config.toml
model = "image classifier"
dataset = "stained colorectal tissue patches (NCT-CRC-HE-100K)"
train_examples = 22605
image_size = 40
crop_scale_min = 1
horizontal_flip = true
translate = 0.12
color_jitter = 0.1
targets = ["tissue"]
num_classes = 9
arch = "convnext_v2"
isotropic = false
norm = "layernorm_no_bias"
hidden_act = "swiglu"
moe = "expert_choice"
num_experts = 16
moe_every = 1
expert_mlp_ratio = 1
experts_per_token = 1
shared_expert = false
patch_size = [2, 2]
depths = [2, 4, 2]
widths = [48, 96, 192]
kernel_size = 3
mixing = "cutmix"
label_smoothing = 0.2
loss = "cross_entropy"
head_dropout = 0.1
optimizer = "muon"
muon_scale = "match_rms_adamw"
learning_rate = 0.0064
momentum = 0.85
nesterov = true
orthogonalizer = "polar_express"
adamw_lr_other_params = 0.002
max_grad_norm = 3.0
max_steps = 13200
batch_size = 256
epochs = 149.5
lr_schedule = "wsd"
decay_fraction = 0.4
final_lr_fraction = 0.05
warmup_steps = 660
weight_decay = 0.03
adamw_weight_decay_other_params = 0.05
Rows from expert 14 of block 4, named by matrix and row number. Rows with one number belong to one neuron. Each number is 128 + 32 x the weight over its row's rms, rounded and kept within 0 to 255. All counts start at 0. After the name is the row's rms in percent of the matrix's.
# gate: expert gate (model.blocks.4.mlp.gate, 16x96x96), inputs 0-95
# up: expert up (model.blocks.4.mlp.up, 16x96x96), inputs 0-95
# down: expert down (model.blocks.4.mlp.down, 16x96x96, transposed), outputs 0-95
gate.63 088 [ 52 136 118 169 148 147 191 170 154 160 176 138 110 109 117  97 138 143 152 111 134 112  83 126  99 136  96 124 163 100  98 108 128 131 154  99 120  48 117 162 122 129 225  83  92 149 134 109 148 122 120 144 127 175 141  75 204 148  97 125 149 174 122 129 101 105 108 107 137 109 145 152 104 172  61 192 147 110 158 175  90  98 107 114 133 130 150 111  62 155 120 101 107 109  86 143]
up.63 093 [131 116 114 164 104 130  73 116 194 125 124  97 152 107 150  87 169 134 108 159 163  60 110 149 171 105 142 118 119 164 207 212 109 175  85 151 128 160 102 147 150 124  77 153 165 128 147 120 118 107 105 144 155 144 110 175 158 135  83 158  92 139 134  83 128 147 119 166  96 166  71  81 150 126 113  78 128 143  94  62 147 140 176  96 114 128 110 145  75 142 121 135 150  57 110 133]
down.63 096 [108 140 157 150 149 111 134 171  94  67 123 124 109 128 147  48  64 135 106  72 155  91  72 152 140 156 121  68 153 144 123 120 177 111 155 119 128 126 138 126  83 116 147 113 174 127 137 103 143 130 159 106  74 197 117  97 147 133  47 115 105 123 156 103 173 115  35 129  50  78 108 152 138 136 128 120 101 113  75 134 149 120 119  61  81 113 134 149 120 145 142 110 145 127 137 118]
gate.64 097 [160 120 173 102 159 169 144 143  95 180  84  94 137 143  93 122 114 137 157 194 135  78  89 104 111 100  70 110 150 111 145 125  89 136 133 185 146 116 177 124 151 114  78 150 117 165 145  54  93  84  98 122 131 185 104 115 171 143 174 146 179 106  98 112 150 128  92 170 158 135 104 111 179  98 128 166 126 163 140 140 148 115 178 109 143 161 107  98  54 113 108 178  90  83 102 148]
up.64 098 [ 26 188  91  83 100 128 115 163  84  72 122 118 158 115 130 116 125 128 146  74  99 150 153 151 140 154 150 102 184 117  97 166 165 203 101 125 149  79 112 117 168  55 195 128 196 118 154 165 171 132  92 136  96 110  84 119 128 142 125 158 134 126 133 134  84 141  80 141 161 128  94 121 115 181 132 170 118 103 122 149 163 107 106 134 128 113  99 138  94 168 165 147 119 137 139  96]
down.64 106 [ 71 119 139 212 153 132 192  96 210 152 138 112 130 140 138  96 172  49  86 127 159 115 129 113 140 110 137 154  92 136 100  95 137 102 161 148 165 126 150 149 138 107 143 134 102 115 144 149 117 153 153 163 131 136 165 143 180 150 107 147 148 116 205 129 122 129 125  60 155  78 131 104 165 157 142 118  69 127 136 109 107 150 102 135 140 223  91 158 161 158 126 188 108 165 128 112]
gate.65 097 [116 137  90 165 129  93 130  93 140 161 125 130 175  91 114 153  58 153 137 127 112  86 118  26  79 110 110 112 115 185 134 136 132 120 105 117 115 136 112 138  96 147  91 129 139 133 183 136 106 106 116 182 171 180 160 194  98 170  99 121 170  73 171 107  90 140 208 112 180 134 157 160 170 111 125 130  75  98 129 128 149 151 144 181 123 123 124 116 150 165  84 121 120 138 157  82]
up.65 100 [ 91 153  83 102 137 119 190 131 110  93  82  99  94 106 115 136  96 122 103  78 161 121 185  93 128 147 144 102 163 118 108 132 170 198 129 146 137 156 150 145 122  78 176 144 121 158 162 136  53 138  78 147 160 189 111 108 159 117 105 154  83 103 132 145 191  85 172  77 151  44 130 119  68 125 158  93 135 177 118 136 147 158 133 176 134 163 120 100 141 147 103 159 147 144 109 149]
down.65 099 [108 126  69 146 121  92 126 116 121  91 119 129 157 110 141 133 161  83 144 159 114 137 196  92 106 113 174 155 134 107 105 114 136 140 145 135 145 156 167  41 160 137 146 127 114  77 158 140 122 156 141 122  86 142 122 100 172  71  97  82 130 184 167 206 144  92 151 100 117  92 179 145  78 162 129 170 143 153 162 163 137  82  97 197 108 148 142 116  77 177  76 173 118 140 157 119]
gate.66 081 [ 90 139  86 173 122 133 126 123 144 132 101 109 140 135 147 152 170  94 143 109 126 148 109 145 102 110 152 116 161 145  96 128 187 104 109 156  97 120 106 138  78 109 175 124  90 148  96 109 189 195 130 151 137 117 101 159 169 179 171  58 155  99  90 140 211  88 134 151 122 112 108 104 133 134 159 196 102 128  82  80  70 107 135 210 155 126 137 155 100  86  89 163 119  76 117 145]
up.66 074 [ 93  85 120 155 118  91 121 148 125  70 154 155  92 126  99 192  77 132 137 100  76 101 112 143 150 143  96 121  93 105 149 100 167  62 188 140 145 111 142 147 164 147  95 129  81 104 139  80 162 105 115 124  46 174 150 133 124 137 114 130 161 141 210 141 180 117 126 146 140 150  86 126 130 119 134  92 121 173 162 123 156 111 126  78 190 186 116 134 125 152 183  94 176 145 111  81]
down.66 082 [148 136 109 104 107 175 148 130 129 133 211  94 112 111 111 153 134 146  72 139 151 163  93 115 120 140 132 132 141  63 144 115 161 117 155 101 149  95 160 179 128 142 189 142 133 187 113 185  38 124 117 118  89 136 160 155  76 123  84  92 160 114 122 145 108 146 133 137 156  72 101  83 151  60 198 104 112 117 142 127 141 133 161  92 186 111  98 176 155 111 135 117  70 115 154  96]
gate.67 114 [131 115 130 101 135 167 160 110 152 126 135 115  80  90 141  95 130 134 109 149 125 106 123  90 151 115 164 110 145 172 128 169 206 141 134 160 145 115 147 161  89  84 145 108 166 192 131 130 161 128 127  87 120 147 153  87 144 163  75 121 132 115 120  91 249 119 179  67 109 160 162  71 106 133 144  72 110 113  93 140 116 114 109  78  91 114 164 128 188 115  99 148 105  64 140 156]
up.67 119 [184 116 147 110 108 154 138 141 152 103 115  63 154 119 179 149 125  75  96 149  96 111 123  78 109 125 165  96 160 137 126  85 179 164 142 157 117 191 144 151 129  92 131  60 127 139 117  85 138 130 149  93 124 142 127 132 118 132  71 170 148 116 106  94 240 156 205  94 148 119 165 101  96 155  66 135 105 126 154 107 120 134  94 100 131 111 116  77 148 174 118 191 137 109 128 129]
down.67 118 [ 90  92 166 145  84  96  93  91 107 142 159 133 102 131  56 133 166 121 151 127 141 173 230 154  93 135 169  96 155 108 143  85 170  54  73 121 107  99 111 201 156 127 147 100 110 133 115 142 125 131 111 153 132  91 145 148 136 122 123  91 191 142 128 108 127 126 107 126 119 141 121  91 203 127 141  87 147 111 169 100  96 179 169 155 109 127 123  90  54 145  90 118 150 116 149 111]
gate.68 096 [177 122 191 131 107 180  71 126 110  80 154 114 147 109 132  80  50 117 140 126 147 142 154 140 171 120  38 109 126 149 103 162 130 106 147 149 148 107 143 158 182 180 121 162 138 136 126 141 148  58 112 174 146  95 154 160 120  94 142  93 170 125 133 124 147 115 173  69 118 133 115  85 128 141 185 135  91 153 146  93 115  99 135 135 132 108 120 156  76 158 146 140  95  56 188  86]
up.68 104 [ 98 117 127 141 135 144 186 107 157 159  97 174  56 141 115 126 144 115 159  97 124 142 132 134  57  86 101 120 164  82 105  82 137 146 143 156 168 122  91 145 129  97  77  41 105 132 166  87 100 172 129 117 180 151 132 180 116 144  92 167 122  98 154 132 103 136 144 110 177 136 134  99 176 133  74  86 106 126 103 155 116 122 127 123 144 175 161  95 134 128 134 113 179 188  98 214]
down.68 105 [124 108 121 123 108 143  68 108 109 194  93 120  93 138  84 137 149 125 158 154 149  87  61  92 130 123 104 156 165 158  93 148 188  97 116 107 136 120  65 104 117 157  98 184 176 164 100 125 134 110 206  94 110 117 164  88 155 140  77 151 109 140 207  91 156  97 134 113 161 111 126 136 162  73 173 153 104 175 142 144  77 119 105 145  76  84 140 126 112  84 119 147 103 120  96 127]
gate.69 104 [ 92 137 120 116 106 142 191 200 111  85  92 151 127 145 123 120 129 155 107  78 197  89  69 152 129 119 146 130  53 139 146 130 105 123 115 146 129  78 156 173 133 130 168 141  49  82  73 120 149 180 167 136 117 112  91 146 121 127 106 132 122 160  82 172 119 115  99 134 163 115 150 149 129 107 152 161 168 145 191  72 138  83 149 108 169  80 166 122  97 167 164 137  88 114  91 141]
up.69 108 [112 141  92 125 108 103 165 168 148 152  70  80  34 115  78 113 116  90 152 144 149 139  76 115 158 157 174 127  79 165 150 109  93  93 158 172 147 134 157 144 136 133 154  80 138 137  96 150  73 119 129 143 121 118 147 106 125 125 140 174 147 121 129 148 103 190 168 110 163 158 146 141  99  68 164 119 157 147 177 107 139 162 136 134  75  66 126  73 143 131 200 103 137 161  68 120]
down.69 111 [ 99 141 126  72 104  88 129  77  71 118 127 111 168 175 127 102 130  81 106 107  98 143 142 137 104 138 160 116 153 183  78 147 146 168 153 138 133 149 178 113 139 118 105 115 109 142  92 100 127 143 144 122 171  98 103  80  81 132 115 221  96 148 135  95 150 142  83 170 145  72 124 197 116 154 105 155  96  97 139 110  74 148 143 146 118 166 109 156 186  63 143 101 136  75  79 170]
gate.70 092 [ 72  87 109 102 127 155 102 162 111 147 109 109 175 173  73 106 137  87 157  67 115 140 131 116 153  91 143 122 126 176 107 156 117  22 141 136  90 110 118 128 116 111 125 158 132 119 151 158 116 132 146 142  88 149 183  98 161 200 128 130  61  88 150 106 107 117 185 148 145  92 124 116 143 148 157 177 164 108 151 120 149  98 136  92 117 208 153 188 146 143 123 124 110 160 122  63]
up.70 094 [142  52 151  97 127 119  84 154 140 127 182  68  99 158 126 117 155 151 197  79 151 119  96  80 160 172 104 194 161  96  73 147 158 104 158 105  82 161 134 139  96 120 198 153 135 162 141 145  77  87 125 165  89 119  90 145 102 124  94 139  87 142 100 157  74 105 159  99 114 103 142 161 171 164  62 150 141 170 112 154 124 121 113 112 100 119 132  96 170 118 133 131 164 142 123 153]
down.70 086 [154 125 146  85 117 108  49  99 116 122 152 108 164 134 104 107 167 123 201 116 112 156 154 137 138  94 184  89  96 147 128 194 135 146  74 149 150 133  95 103 160 122 179 155 119 145 165 157  81 141  80  85 145  91 152 108 127 115 147  69  62 128 159 115 153 157 150 111 159 130 164  88 164 160 155 133 129 106 121 165 157 153  77 149 189 167 163 159 156 113  91 120 191 165 141 165]
gate.71 089 [113 200 134  75  98  91 135  89 118 142  96 169  97 175 119 137 110  79 159 126 132 167 150  86 178  45 120  92 144 130 170 126 145 126  83 174 118 121 101 135 109 132  99 100 117  91 134 129 141 101  97  86 127  79 174 102 106 133 132 175 173 139 175 120 114 130 146 155  91 182  88 107 146 191 148 155 155 143 156 117 145 125 119 141 191  87  70 159 113  76 145 114 125 129 165 195]
up.71 090 [134 182 198 141 150  87 118 157 146 120 157  72  79  22 156  75  93 141  84  70 140 109 136 142 126 141 188 160 151 106 108  80 108 127 134 164 136 127 112  98  96 118 139 165 101 143 134  71 168  82 113 113 167 144 101 120 102  97 146 156 130 149 142 186 178 118 156 117 113 134 160  94  86 133 135 152 181 118 104 139 117 178 126 133 131 118 114 118  89 116 165 189 139 182  90 118]
down.71 088 [ 61 112 125 120 216 136 137 131 112 147  78 158 137 141  97 104  95 143  95 124 196  93 140 130 147 130 127  75 111  92  95 100 153 159  95 116 166 119 190 156 136 123 130 142  94 154 106 126  71 143 134 156 106 143 145 118 173 153 111 102 166  83  78 107  91 117 123 165 156 164 152 155  97  80 183 137 108 139 157 129 156 158 164 180 138  99 119 141 142  80 135  48 202 173 107 131]
gate.72 063 [128 155 151 141 133 123 146 170 182 142 128 112 100  97 141 134  65 123 103 117  90 158 119 158 130  85 116 137 109  79 114  88 198 125 129 130 100 152  97 141  66 125 143 103 137 130 153 112 104  84 186 173  98  78 122 149 166 156 122 116 137  99  70 144 157  85 167 157 104 176 177 154 103 129 159 132 177 120 189 136 114 135  62 121 122 118 201 112 104 189  89 122 117 130  52 173]
up.72 064 [155 184 178 128 170 161 141 159 146  94 132 130  82 121 135 101  80 156  99  89 115 124  57 144 126  88 107 103  95 109 126  58 180 106 130 138 149 126 118 123 121  68 110 123 174 126 155  81 138  84 100 166 101 122 105 208 168 151 125 199 105 103 130 120 157  99 173 177 153 163 165 133  81 157 164  76 134 112 160 110  81 115  91 154 101 123 181 168 122 134 111 137 101 152 156 143]
down.72 063 [146 107 136  85 111 120 122 128 139  89 139 132 120 151 117 116 123 129  99 147 215  96 175 131 127 121  97  78 187 138  95 129  72 124  98 114  99  77 133 138 128 107 110  34 110 118 120  67 183  87 199  95 182 140 123 191 122 140 131 117  98 123  77 136 112 103 179 130 133 107  98 171 101 133 185 137  54 157 139 151 149 143 167 160 168  85 131 105 168 140 118 144 163 141 110 123]
gate.73 094 [132 110 105  92 142  88 120 156 165  98 140 150 160 150 188 115  80 194 192 126  85 160  58  90 106  97 170 156 107 144 146 145 156  82 111 131  75  59 111 168 128 162  98 203 169 102  97 145 156 111 128 107 119 143 144 111 176 154 146 121 142  94 119  95 108 114 105 124 129 153 103 135 109 123 142 165 107 197 186 156  87 106 173  99 134  71 110  91 155 124 164 118 135 104  95 108]
up.73 088 [117 127  73 137 153 128 152 124 161  86 122 177 127 176 151  84  79 127 142 111  89 121 113  49 100  82 142 163 107 158 151 177 165  92 128 113 152 127 133 145 102 125 115 232 148 182 128 135 116 100 107 151 137 154 112 127 109 160 189 175 147  91 130  40  62 149 152 119 126  74 162 158  81 114 124 147 110 155 146 141 128 162 106 120 135  86  77 121 109 139 146 144  81 168 117 117]
down.73 092 [126 175  62  62 151 142 100 117  96 157 145 146 116 106 111 135  95  89 204 108 176 208 115 165 123 122 127 144  67 149 124 123 135 148 195 158 123 110  86 171 175 180 146 123 112 127  81  93 138 106  74 179 119 100 160 133 150 141 157  90 127  65 131 136 137 129  99 107 114  90 160  94 163 124 131 121  97 113  97 121 114 102 130 159 158 187 107 106 168 141 127  84  95 186  95 134]
gate.74 110 [100 100 123 129 151 167 154 149  37 118 116 165 133 108 164  83 134  93 133 162 137 115 141  64 114 165 146 147 166 102 136 106 102 100 118 136 123 160 125 113  82 155  94 117 167 137  87 159 139 106 126 115 184 115 181 155  96 124 113 179 107 121 176  73  98 118 175 146 143 159 111 113 130 128  74 103 198 128 119  74  98 126 125 159  93 131  96 127 174 166 179 154 145  38 184 152]
up.74 102 [174 157 107 122 166 136 128 140 121 191 116 129 184  99 138  58 140 159 143 173 134 107 110  94 123  86 164 143  98 163 158 120 107 150 114 114 142  96 107 151 113  99  79 135 112  81 108 122  73  46  78  95 162 149 100 134 125 204 190 117  93  75 115 110 106 148 107 105 159 145 102 118 178 136 133 112 111 114 162 187 116 163 120 183  67 154 147 177 168 119 110 155 143 137 165 111]
down.74 102 [173 121  95  62 125 132 130 122  69  78  79  91 144 126 193 163  61 124 149 114 126 132 127 169 187 116  87 109 142 143 104 113 161 124 125 109 136 149 100 138  88 135 118  95 187 153 138 167 141 111 114 134 197 126 182 198 165 127 151 210 122  81  87 146 125 135 118  46 107 137 134 171 130 122  97  91  88 136 156 117 139 106 131 105 145 156 117 105 103 131  87  76 160 124 150 124]
gate.75 092 [ 99 184 121  53 113 110 109 169 106 120 114 187 147 123 129 117 196 133 162 131 100 196 156 139 107 123 125 136  87 169 105 113 149 130 156 210 103 139 105 121 142 158 163 143 122 153  96 148 102 109 104 113  81 102 184  85 148 107  91  92  78  97 130 135 134 156 133  81 127 120 114  92  83 108 126 178 141  91  91 162  62 125 126 131 131 185 157 189 179 150 177 121  87 137 148  98]
up.75 091 [ 94 180 153 129 128  91 139 179 106 119 123 150 124  88 130  76 164 127 122 161  82 166 168 166 149 122  92 124  97 149  79 131 173 100 184 168 118 138  80 141 111  82 172 133 138 152 101 131 118  92 135 112 126 147 164  88 112 114 130 158  85  86 102  92 101 177 107 109 146 112 115 113  56 147  95 125 149  80  80 178  93 115 104 171 128 142 163 206 193 136 193 122 157 161 156 136]
down.75 085 [162 164 123 137 104 150 195  96  96 164 105 133 146 118  54 132 102 175 155 158 145  90 124 113 129 185 104 196 143 172  46 114  80 146 103 190 110  81 140 123 117 145 117  97 174 109 148 104 158  98 131 125 129  96 141  84 133 141 167 156  78 178  69 171 110 100 159 116 142 143 106  89 166 178  66  96 110  82 128  74 138 122  87 141 123 121 159 117 132 124 124 148 157 116 119 141]
gate.76 027 [ 97 163 131 177 162  94 138 176 136 163  75  77 125 160 147 129 111 133 144 156 114 120 172 102 147 153  76  92  81 155 159 167 167 138 146 136 126 107  98 121 148  69  82 153 161  81 100 174 134 125  98 202  75 127 173 135 125 137 121 132 100 172 114 160  98 130 121 114 122  95 175 109 183 111 184 158  94 119 124 124 134 170  82  76 134 164 148  98 154  80  53 129 123 100 125  78]
up.76 028 [105 149 131 164 125 127  84 167 170 147  66  81 151 123 126 104 123 111 125 132 149 148 183 109  74 131 143  90  73 123  64 214 209 155 124 135 193 125 111 149 159  98  65 132 147 123 148 124 135 124  77 141  84 150 144 141 175 146 152 141  77 142 158 131 115 168 113 100 107 141 175 131 144 126 114 100  67 165 160 145 130 158  93 106 109 145 123 146 175 131  84 118 150  80 120  66]
down.76 028 [117 161 118 171 157 101 122 134 126 106 106  96 117 124 102  79  75 140 154 102  89 101 118 108 144 155 135 150 125 125 131 121  55 143  51 104 115 150 130 127  44  95 171 121  83 108  37  85 131 136 195 114 143 140 127 133 132 152 169 133 141 131  97 102 118 124 151  63 135 149 163 165 101 109 144  72 121 111 153  95 143  94 154 131 141 101 125 141 212  87 195 143  85 166 118 153]
gate.77 101 [149  73  48 126 118 162 100 160 173 105 129 149 119 107 162 128 151 120 143 134 169 112 148 169 103  80 109 135 116 144  78 114 105  86  94 112  75 110 150 153 127 135  83 125 210 127 130  80 142  94 162 151 167 101 137 106 142 126 162 131 100 143 162 130 192 116 124 174 122 179 136 126 102  91  98  87  36 115 132 130 103 137 125 202 108 176 146 142 140 197 151 158 140 141 134  79]
up.77 096 [ 97 126 127 139 120 122  85 194 150 113 127 136 144 114 106 117 125 120 141 147 167  67  94 158  87 103 131 144 148 176 110 142 154 118 132 119 116  66 142  75 102 189 114 178 111 170 170 115 124 104  92 194 101 108 134 133 111 160  85 198 124 164  91  80 164 126 107  79 104 129  75 181 159 133 143  95 104 121 155 105 196 112  65 126 146 142  99 177 164 135 152 117  73 100 157 171]
down.77 110 [114  93 106 170 165  88 133 109 158 142 135 124 128 137  87 132 114 118  82 113  82 123  89 182 100 101 107 108 142 108 187 130 113 144 171 167 156 171  76 153 110 141 129 110 167  50 115 167 123 132 131 173 154 143 144 153 135  53 110 146 128 105  71 124  96  80  94  77 118 151  77 136 120  97  72 144 175  92 146 158  46 146 125 124 160  96 106 105 114 171 156  81  89  90 157 149]
gate.78 118 [142  72 161 144 110 176 145 173 127  97 125  70  93 149 153 124 110 150 173 177 119  66  91  80 154 131 152 105  93 121 126 137 126 113 204 137 167 134  74 173 159 111 122 158 204  94 121 117 134 113 104 106 150 120 103  97 113 141 113 158 122 210 158 175 138 127 138 136 141 196 153 130 115 118  75 122 122 132  96 140 134  94 124 140 133  94 164 139 170  95 154 114  49 143  67  89]
up.78 116 [112 104 167 107 134 187  63 187 113 121 113 145 121 123 173  98 114  70  90 157 190 151 158 147  99 120 146 105 116  88 117  85 117 153 139  59  58 133 129 141 207  80  88 156 155  97 100 122 143 110 140 149 117  85 138 122 188 134 120 159  75 162 101 161 117 118 172 160 105 125 126 146 162 154 129  93 179 124 130 105 164 133 200  98 162 118 129  94 116  82 134  91 122 131 164 153]
down.78 097 [152 150 147 153 158 134 117 157 148  76 174  77  99 170 125 156 175  67 101 127 181 142 194  91 102 131 176 117  96 129 127 143 133 136 167 144  51 132 157 156 138 125  94  80 185 141 126 163 139 108 114 131 146 182 100  63 147 102 129 158 112 168  79 156 172  74 168 146 133 103 131  77 100 188 129  73 162 125 115 138 165 125 139 127 155 164  91 122 152 115  80 158  93 102 120 144]
gate.79 104 [100 142 209 137 114 153 170 153 132 100 110 176 115 109  90 108 186 158 143 143 131  56 118 126 134 147 145 168 165  56 106 151 148  77 137 170 143 154 113  95 115  96 158  57 106  74 140  93 120 156 125 146 150 100 138 134  93  87 111 145 102 136 129 125 138 108  95 174 156 159 170 149 149 134 113  99 168  78 152  99 108  90 121 191  55 114 186  77 140 145 108 167 166 109 138 119]
up.79 109 [137 111  86 132 135  36 187 161 121 145 108 119 127 154 117 127 112 148 129 116 152 114 113 105 136 160 104  83  92 122 119 160 142 111 109  97 166 133 114 127 138 147  88  50  83 161 149 132 167 186 138 158  80 125 114 108 137 164 125 135 165 175 147 148 168 183 139 149 125 156 167  31 126 144 127 109  60 113 165 107 106  68 130  60 173 148 158 106 185 129 139 154 114  96 151 104]
down.79 095 [119 132 122 144  82 138 127 150 104 100 168  93 111 112  95 135 132 120  68  91  94 122  62 136  95  84 126 167 139  59 156 119 152 110  84  91  92 158  59 113 142 118 123 119 159 126 110 159  79 118 114 197 134 145  93 144  81 112 166  85 133 109 159 130  71 158 132 177 129 119  97 124 130 120 128 154 139 109 147  99 121  78  46 106 139 194  80 119  85  90 146 195 127 142  73 120]
gate.80 115 [168 125 125 141 131 136 143 100 102 119 151 122 153 149 169 106 112 214 196 114 116 139 106 106   0 186 119 137 111 106 151  89 147  99 110 164  86 170 147  82  98 122  97 133 123 135 107 133 150 125 138 137 145 117 138 140  82 135 132 112 136  98 133 131 122 114 152 161 103 118  99 150 158 125 109 107 122 198  90 127 150 107 126 131 103 105 111 120 180 174  84  82 125 199 157 120]
up.80 119 [151 148  76 129 169  96 108 139 129  84 169 151 136 117 151 122 157 130 160 160 137 110 125  82  95 100 159 101 116 181  99 137 105 132 123  54 125  99 139 204  96 129 167  77 230 118 111 132 161 113 133 104 111 111 136 132 141 146  84 115 114 117 106 172  68 115 128  99 131 167 197 168 118 153 172 124 110 140  84 127 165 127 137 174 121 145 147  52 110 101 194 104 156  88 139 100]
down.80 121 [120 141 180 194 175 190  97 105 152 132 170 124  74 117 103 151 113  59 127  95 175  99 144 168 128 160 142 179  65 142 133 111 135 124 169 179 152 104 126 117 139 133 121 136  81  86 146 168 120 179 132 126 145 127 130 192  84 155 130  97 179 117 134 195 188  92 133  90  98 133 105 107 155 118 116 121 102 179 108  91  59 197 131 156 110 126 134 112 118 129 140 137  96 160 128 130]
gate.81 111 [102 157  80 135 132 166  98 104 157 107 114 155 137 123 106 185 162 132 157 162 167 169  88 122 122 125  91 109 135 105 187 117  79 161  71 143 176  62 140 114 125 122 162 137  78 129  95 135 128 123 118 115 138 178 183 157 194 133 181  91 110  90 121 103  55 126  71 154 140 111 151 102 149  73 185 166  98 141 150 162 113 120 110 175 133 129  68 175 117 115 138  89  81 130 130 143]
up.81 126 [178 110 121 177  97 139 173 147 139 158  75 111 117 114 160 117 148 126  80 127 118 133 136 166  64  76 185 150  84  79 142 135 127 187 122  98  62 102 126  92 122 136 128 231 162 139 195 179 134 120 110 144 133 126 106 111 197 111  90 151 122  84  76  79 181 120 114  70 113 155 122 147 134 145 151 129 118 108 146 138 182  83 136 109 125 111 115 134  98 103 112 136 114 171 124 119]
down.81 111 [ 92 115 103 124 155 135 137 158 182 156 152  89 112 154 132 105 138 101 163  88 134 142  91 146 124 145 111 197 126 171 154 125 138 150 120 124 150 107 162 129 156 116 109 180  73 116 107 196  88  65 107 107 103 171  56 133 155 138  90  76 136  34 121  85 117 122 163 136 111 122 123  76 122 142 135  74 144 147 103 159 147 184  99 137  96 163 149 153 158 122  91  81 134 182 182  99]
gate.82 095 [202  92 132 163 145  89 101 126 132 106 115 130 138 102 132 122  93 164 182 141 148 155 115 156  37 128 154 105 155 129 115 126 136 102 133 123 191 128  92 134 146 159  98 165  63 123 138 168  86 130 109 156 134 151 160 111 199 130 151 196 131  75  78 182  50 110 102 121 116 187 119 101 104 124 186 150  63  95 122 165 106 164 132 126 153 113 123 100 123 108  87 135 114 127 143 148]
up.82 097 [166  60  90 148 137  79 154 106 120  94 119  81 116 124 143  81 104 153 203 177 125  97 132 176  75 103 130 108 197 117 139 115 141 141 138 121 195 128 114 119 157  75 104 115 165 160 158 167 213 147 127 131 126 135 142 105 147 113  86 139  80 163  76 170 133  76 126 141  97 157  88 159 136 125 159 124 128 131 142 101 128  95 133 104 162  98  92  97 171 115 169  78 177 106 106 162]
down.82 107 [147  67 155 120 132  95 112  33 141 159  95  99 144 197 111 151 128  86 179  94 156 153 159 123 107 127 109 162 182 137 130 104 175  67 141 135 114 111 142 133  70 173 144 106 110 181  93 145  93 118 170  58 152 110 198 162  76 122  84 140 118 141 116 163 148  87 107 139 129 115 126 117 132 145 102 103 136 120 124 108 120 137  87 145 129 119  91 149 139 122 108 155 199 135 108  54]
gate.83 095 [103 127 119 117 141 127 121  38 161 134 150 170 117  79 130 108 102 120 169  94 127 160 108 164 161 174 152 168  95 162 133 117 104 111 141  95 193 117 124  94 117 143 168  42 171 110  72 172 121  67 202 141 158 145 120 133 106  82 123 126 135 107 145 154  95 144 128 168 121  85 113 121 145 145 114 109 150 139 167 155 103 121 173 160 149 119 114 169 109  46  88  99 143 136  63 150]
up.83 091 [137 148 129 158 114 121 111  65 115  92 160 107 128  82  45 138 131 173 167 104  98  87  91 139 114 191 123 143 186 151 121 141 101  80 144 104 114 139  98 126 106 106 113 149 145 131 134 102  97 132 133 164 182  59 169 202 119  88 125  96 201 153 103 128 143 119 151 105 140 110 129 137 141 158 134  92 134 137 120 104 163 216 204 134 139  61 149 148 144 124 114 127 132 151  80  95]
down.83 100 [103 153  99 121 135 162 116 133 135 106 187 113 206 111 145 116 173 102  88 112 143 156  95 142 163 133 147 112 113 146 100 148 151 142  66 136 153 182 120 143 104 125 100 152 101 116  51 132 193 147 125 123  92 126 139 124 109 118 122 129 158 175 155  40 142 129 198 149 164 129 158  84 151 128 117  78  31 161 143 168 151 162 150 133 152  47 153 115 145  94 111 113 119 133 104 136]
gate.84 106 [ 97 107 131 135  89 168 153 161 146 179 104 115 103 108 177 101  91 107 128 150 152  88  92 113 166 192 128 160 152 146 148 154 183  77 117 109 102 147 136 154 171 156 153 188 124 171 125  81 155 175  70 184 119 146 105 139 158 119 124 181 104 175  75 123  99 122  99 160 157  67 159 109 106 158 135 128 158 154 125  67 109 115 123 109 121  82 130 153  86  74  64 102 106 116 132  87]
up.84 105 [ 90  98 141 128  84 201 132 132 109 124 102 132 143 151 173 147  70  84 136 117 134 123 113 114 174 201 106 158 156 176 161 132 190  92 152 117 111 113 145 142 153 127 152 168 105 172 100 104 181 162  50 170 113 124 125 134 163 128 110 183  91 170  81 134  96  98 109 139  99  91 193 118 123 149 137 139 151 161 153  82 101 107 132  89 107  83 103 171 116  98  97  71 108 160 126  89]
down.84 111 [ 85 144 140 163 110 102 134 137 181 148  82 137 108 117 169 138 142 118 119 130  93 129 209 162 163 124 168  70 106 141 102 133 120  41 128 155 125  97 144 141  87 140  97 160 184 148  96  85 165 155 151 142 115 191 122 108 146 109 117  99 180  76 110  71 157  79 104 110 142 150 214  87  88 113 148 129 150 139 125 147 128 143 127 104 145 116 104  83 144 188 165  95 133  92 181 133]
gate.85 084 [138 164  92 155 106 152 138 114 132 185 134 188 125 103 125 145  92 140 170 155  96 104 123 203 129  80  87  89  98 123 109 142  57 213 102  95 126 102 149 103  89 147 143 116 136 123 148 124 130 163 138 167  97 132 143 129 149  75 118 102 137 191 145 129  33 125 178 153 137 109 139 137 127 138 190  70 145  99 125 145 162 170 139 149 122 101  77  93 142 156 102  82 150 163 129  87]
up.85 087 [133  85 191 106 123 134 156  86 200 122 119 112 155 144 122 102 162 133 112 114 157 119 126  52 165 154  95 107 129 119 139 173 177  43 171 124 132 152 121 130  95  68 101  76 135 141  85 171 109 123 163 105 116 183 103 144 133 153 116 131 169  98 122 100 196 147 111 104 129 136 148 163 159 159  98 164  42 161 136 118  96 120 186 131  82 137 157 156  77 103 119 122 142 122 160 114]
down.85 099 [114  97 130 102  85  94 111 101 111  98 133 170 129  73 154 117 168 124 187 155 137 105  97 110 136 137  68 128 142  97 105  71 216 125 168 144 155  97 141 111 145 166 149 104 184 121 121 139 131 125 136 183  71  78 113  81 130  72  84 167 102 137 166 104  51 110 174 115 184 120 150 107 163  78  85 129 147 107 173 170 103 107 131 117  99 133 145 141 117 103 113 147 181 150 101 117]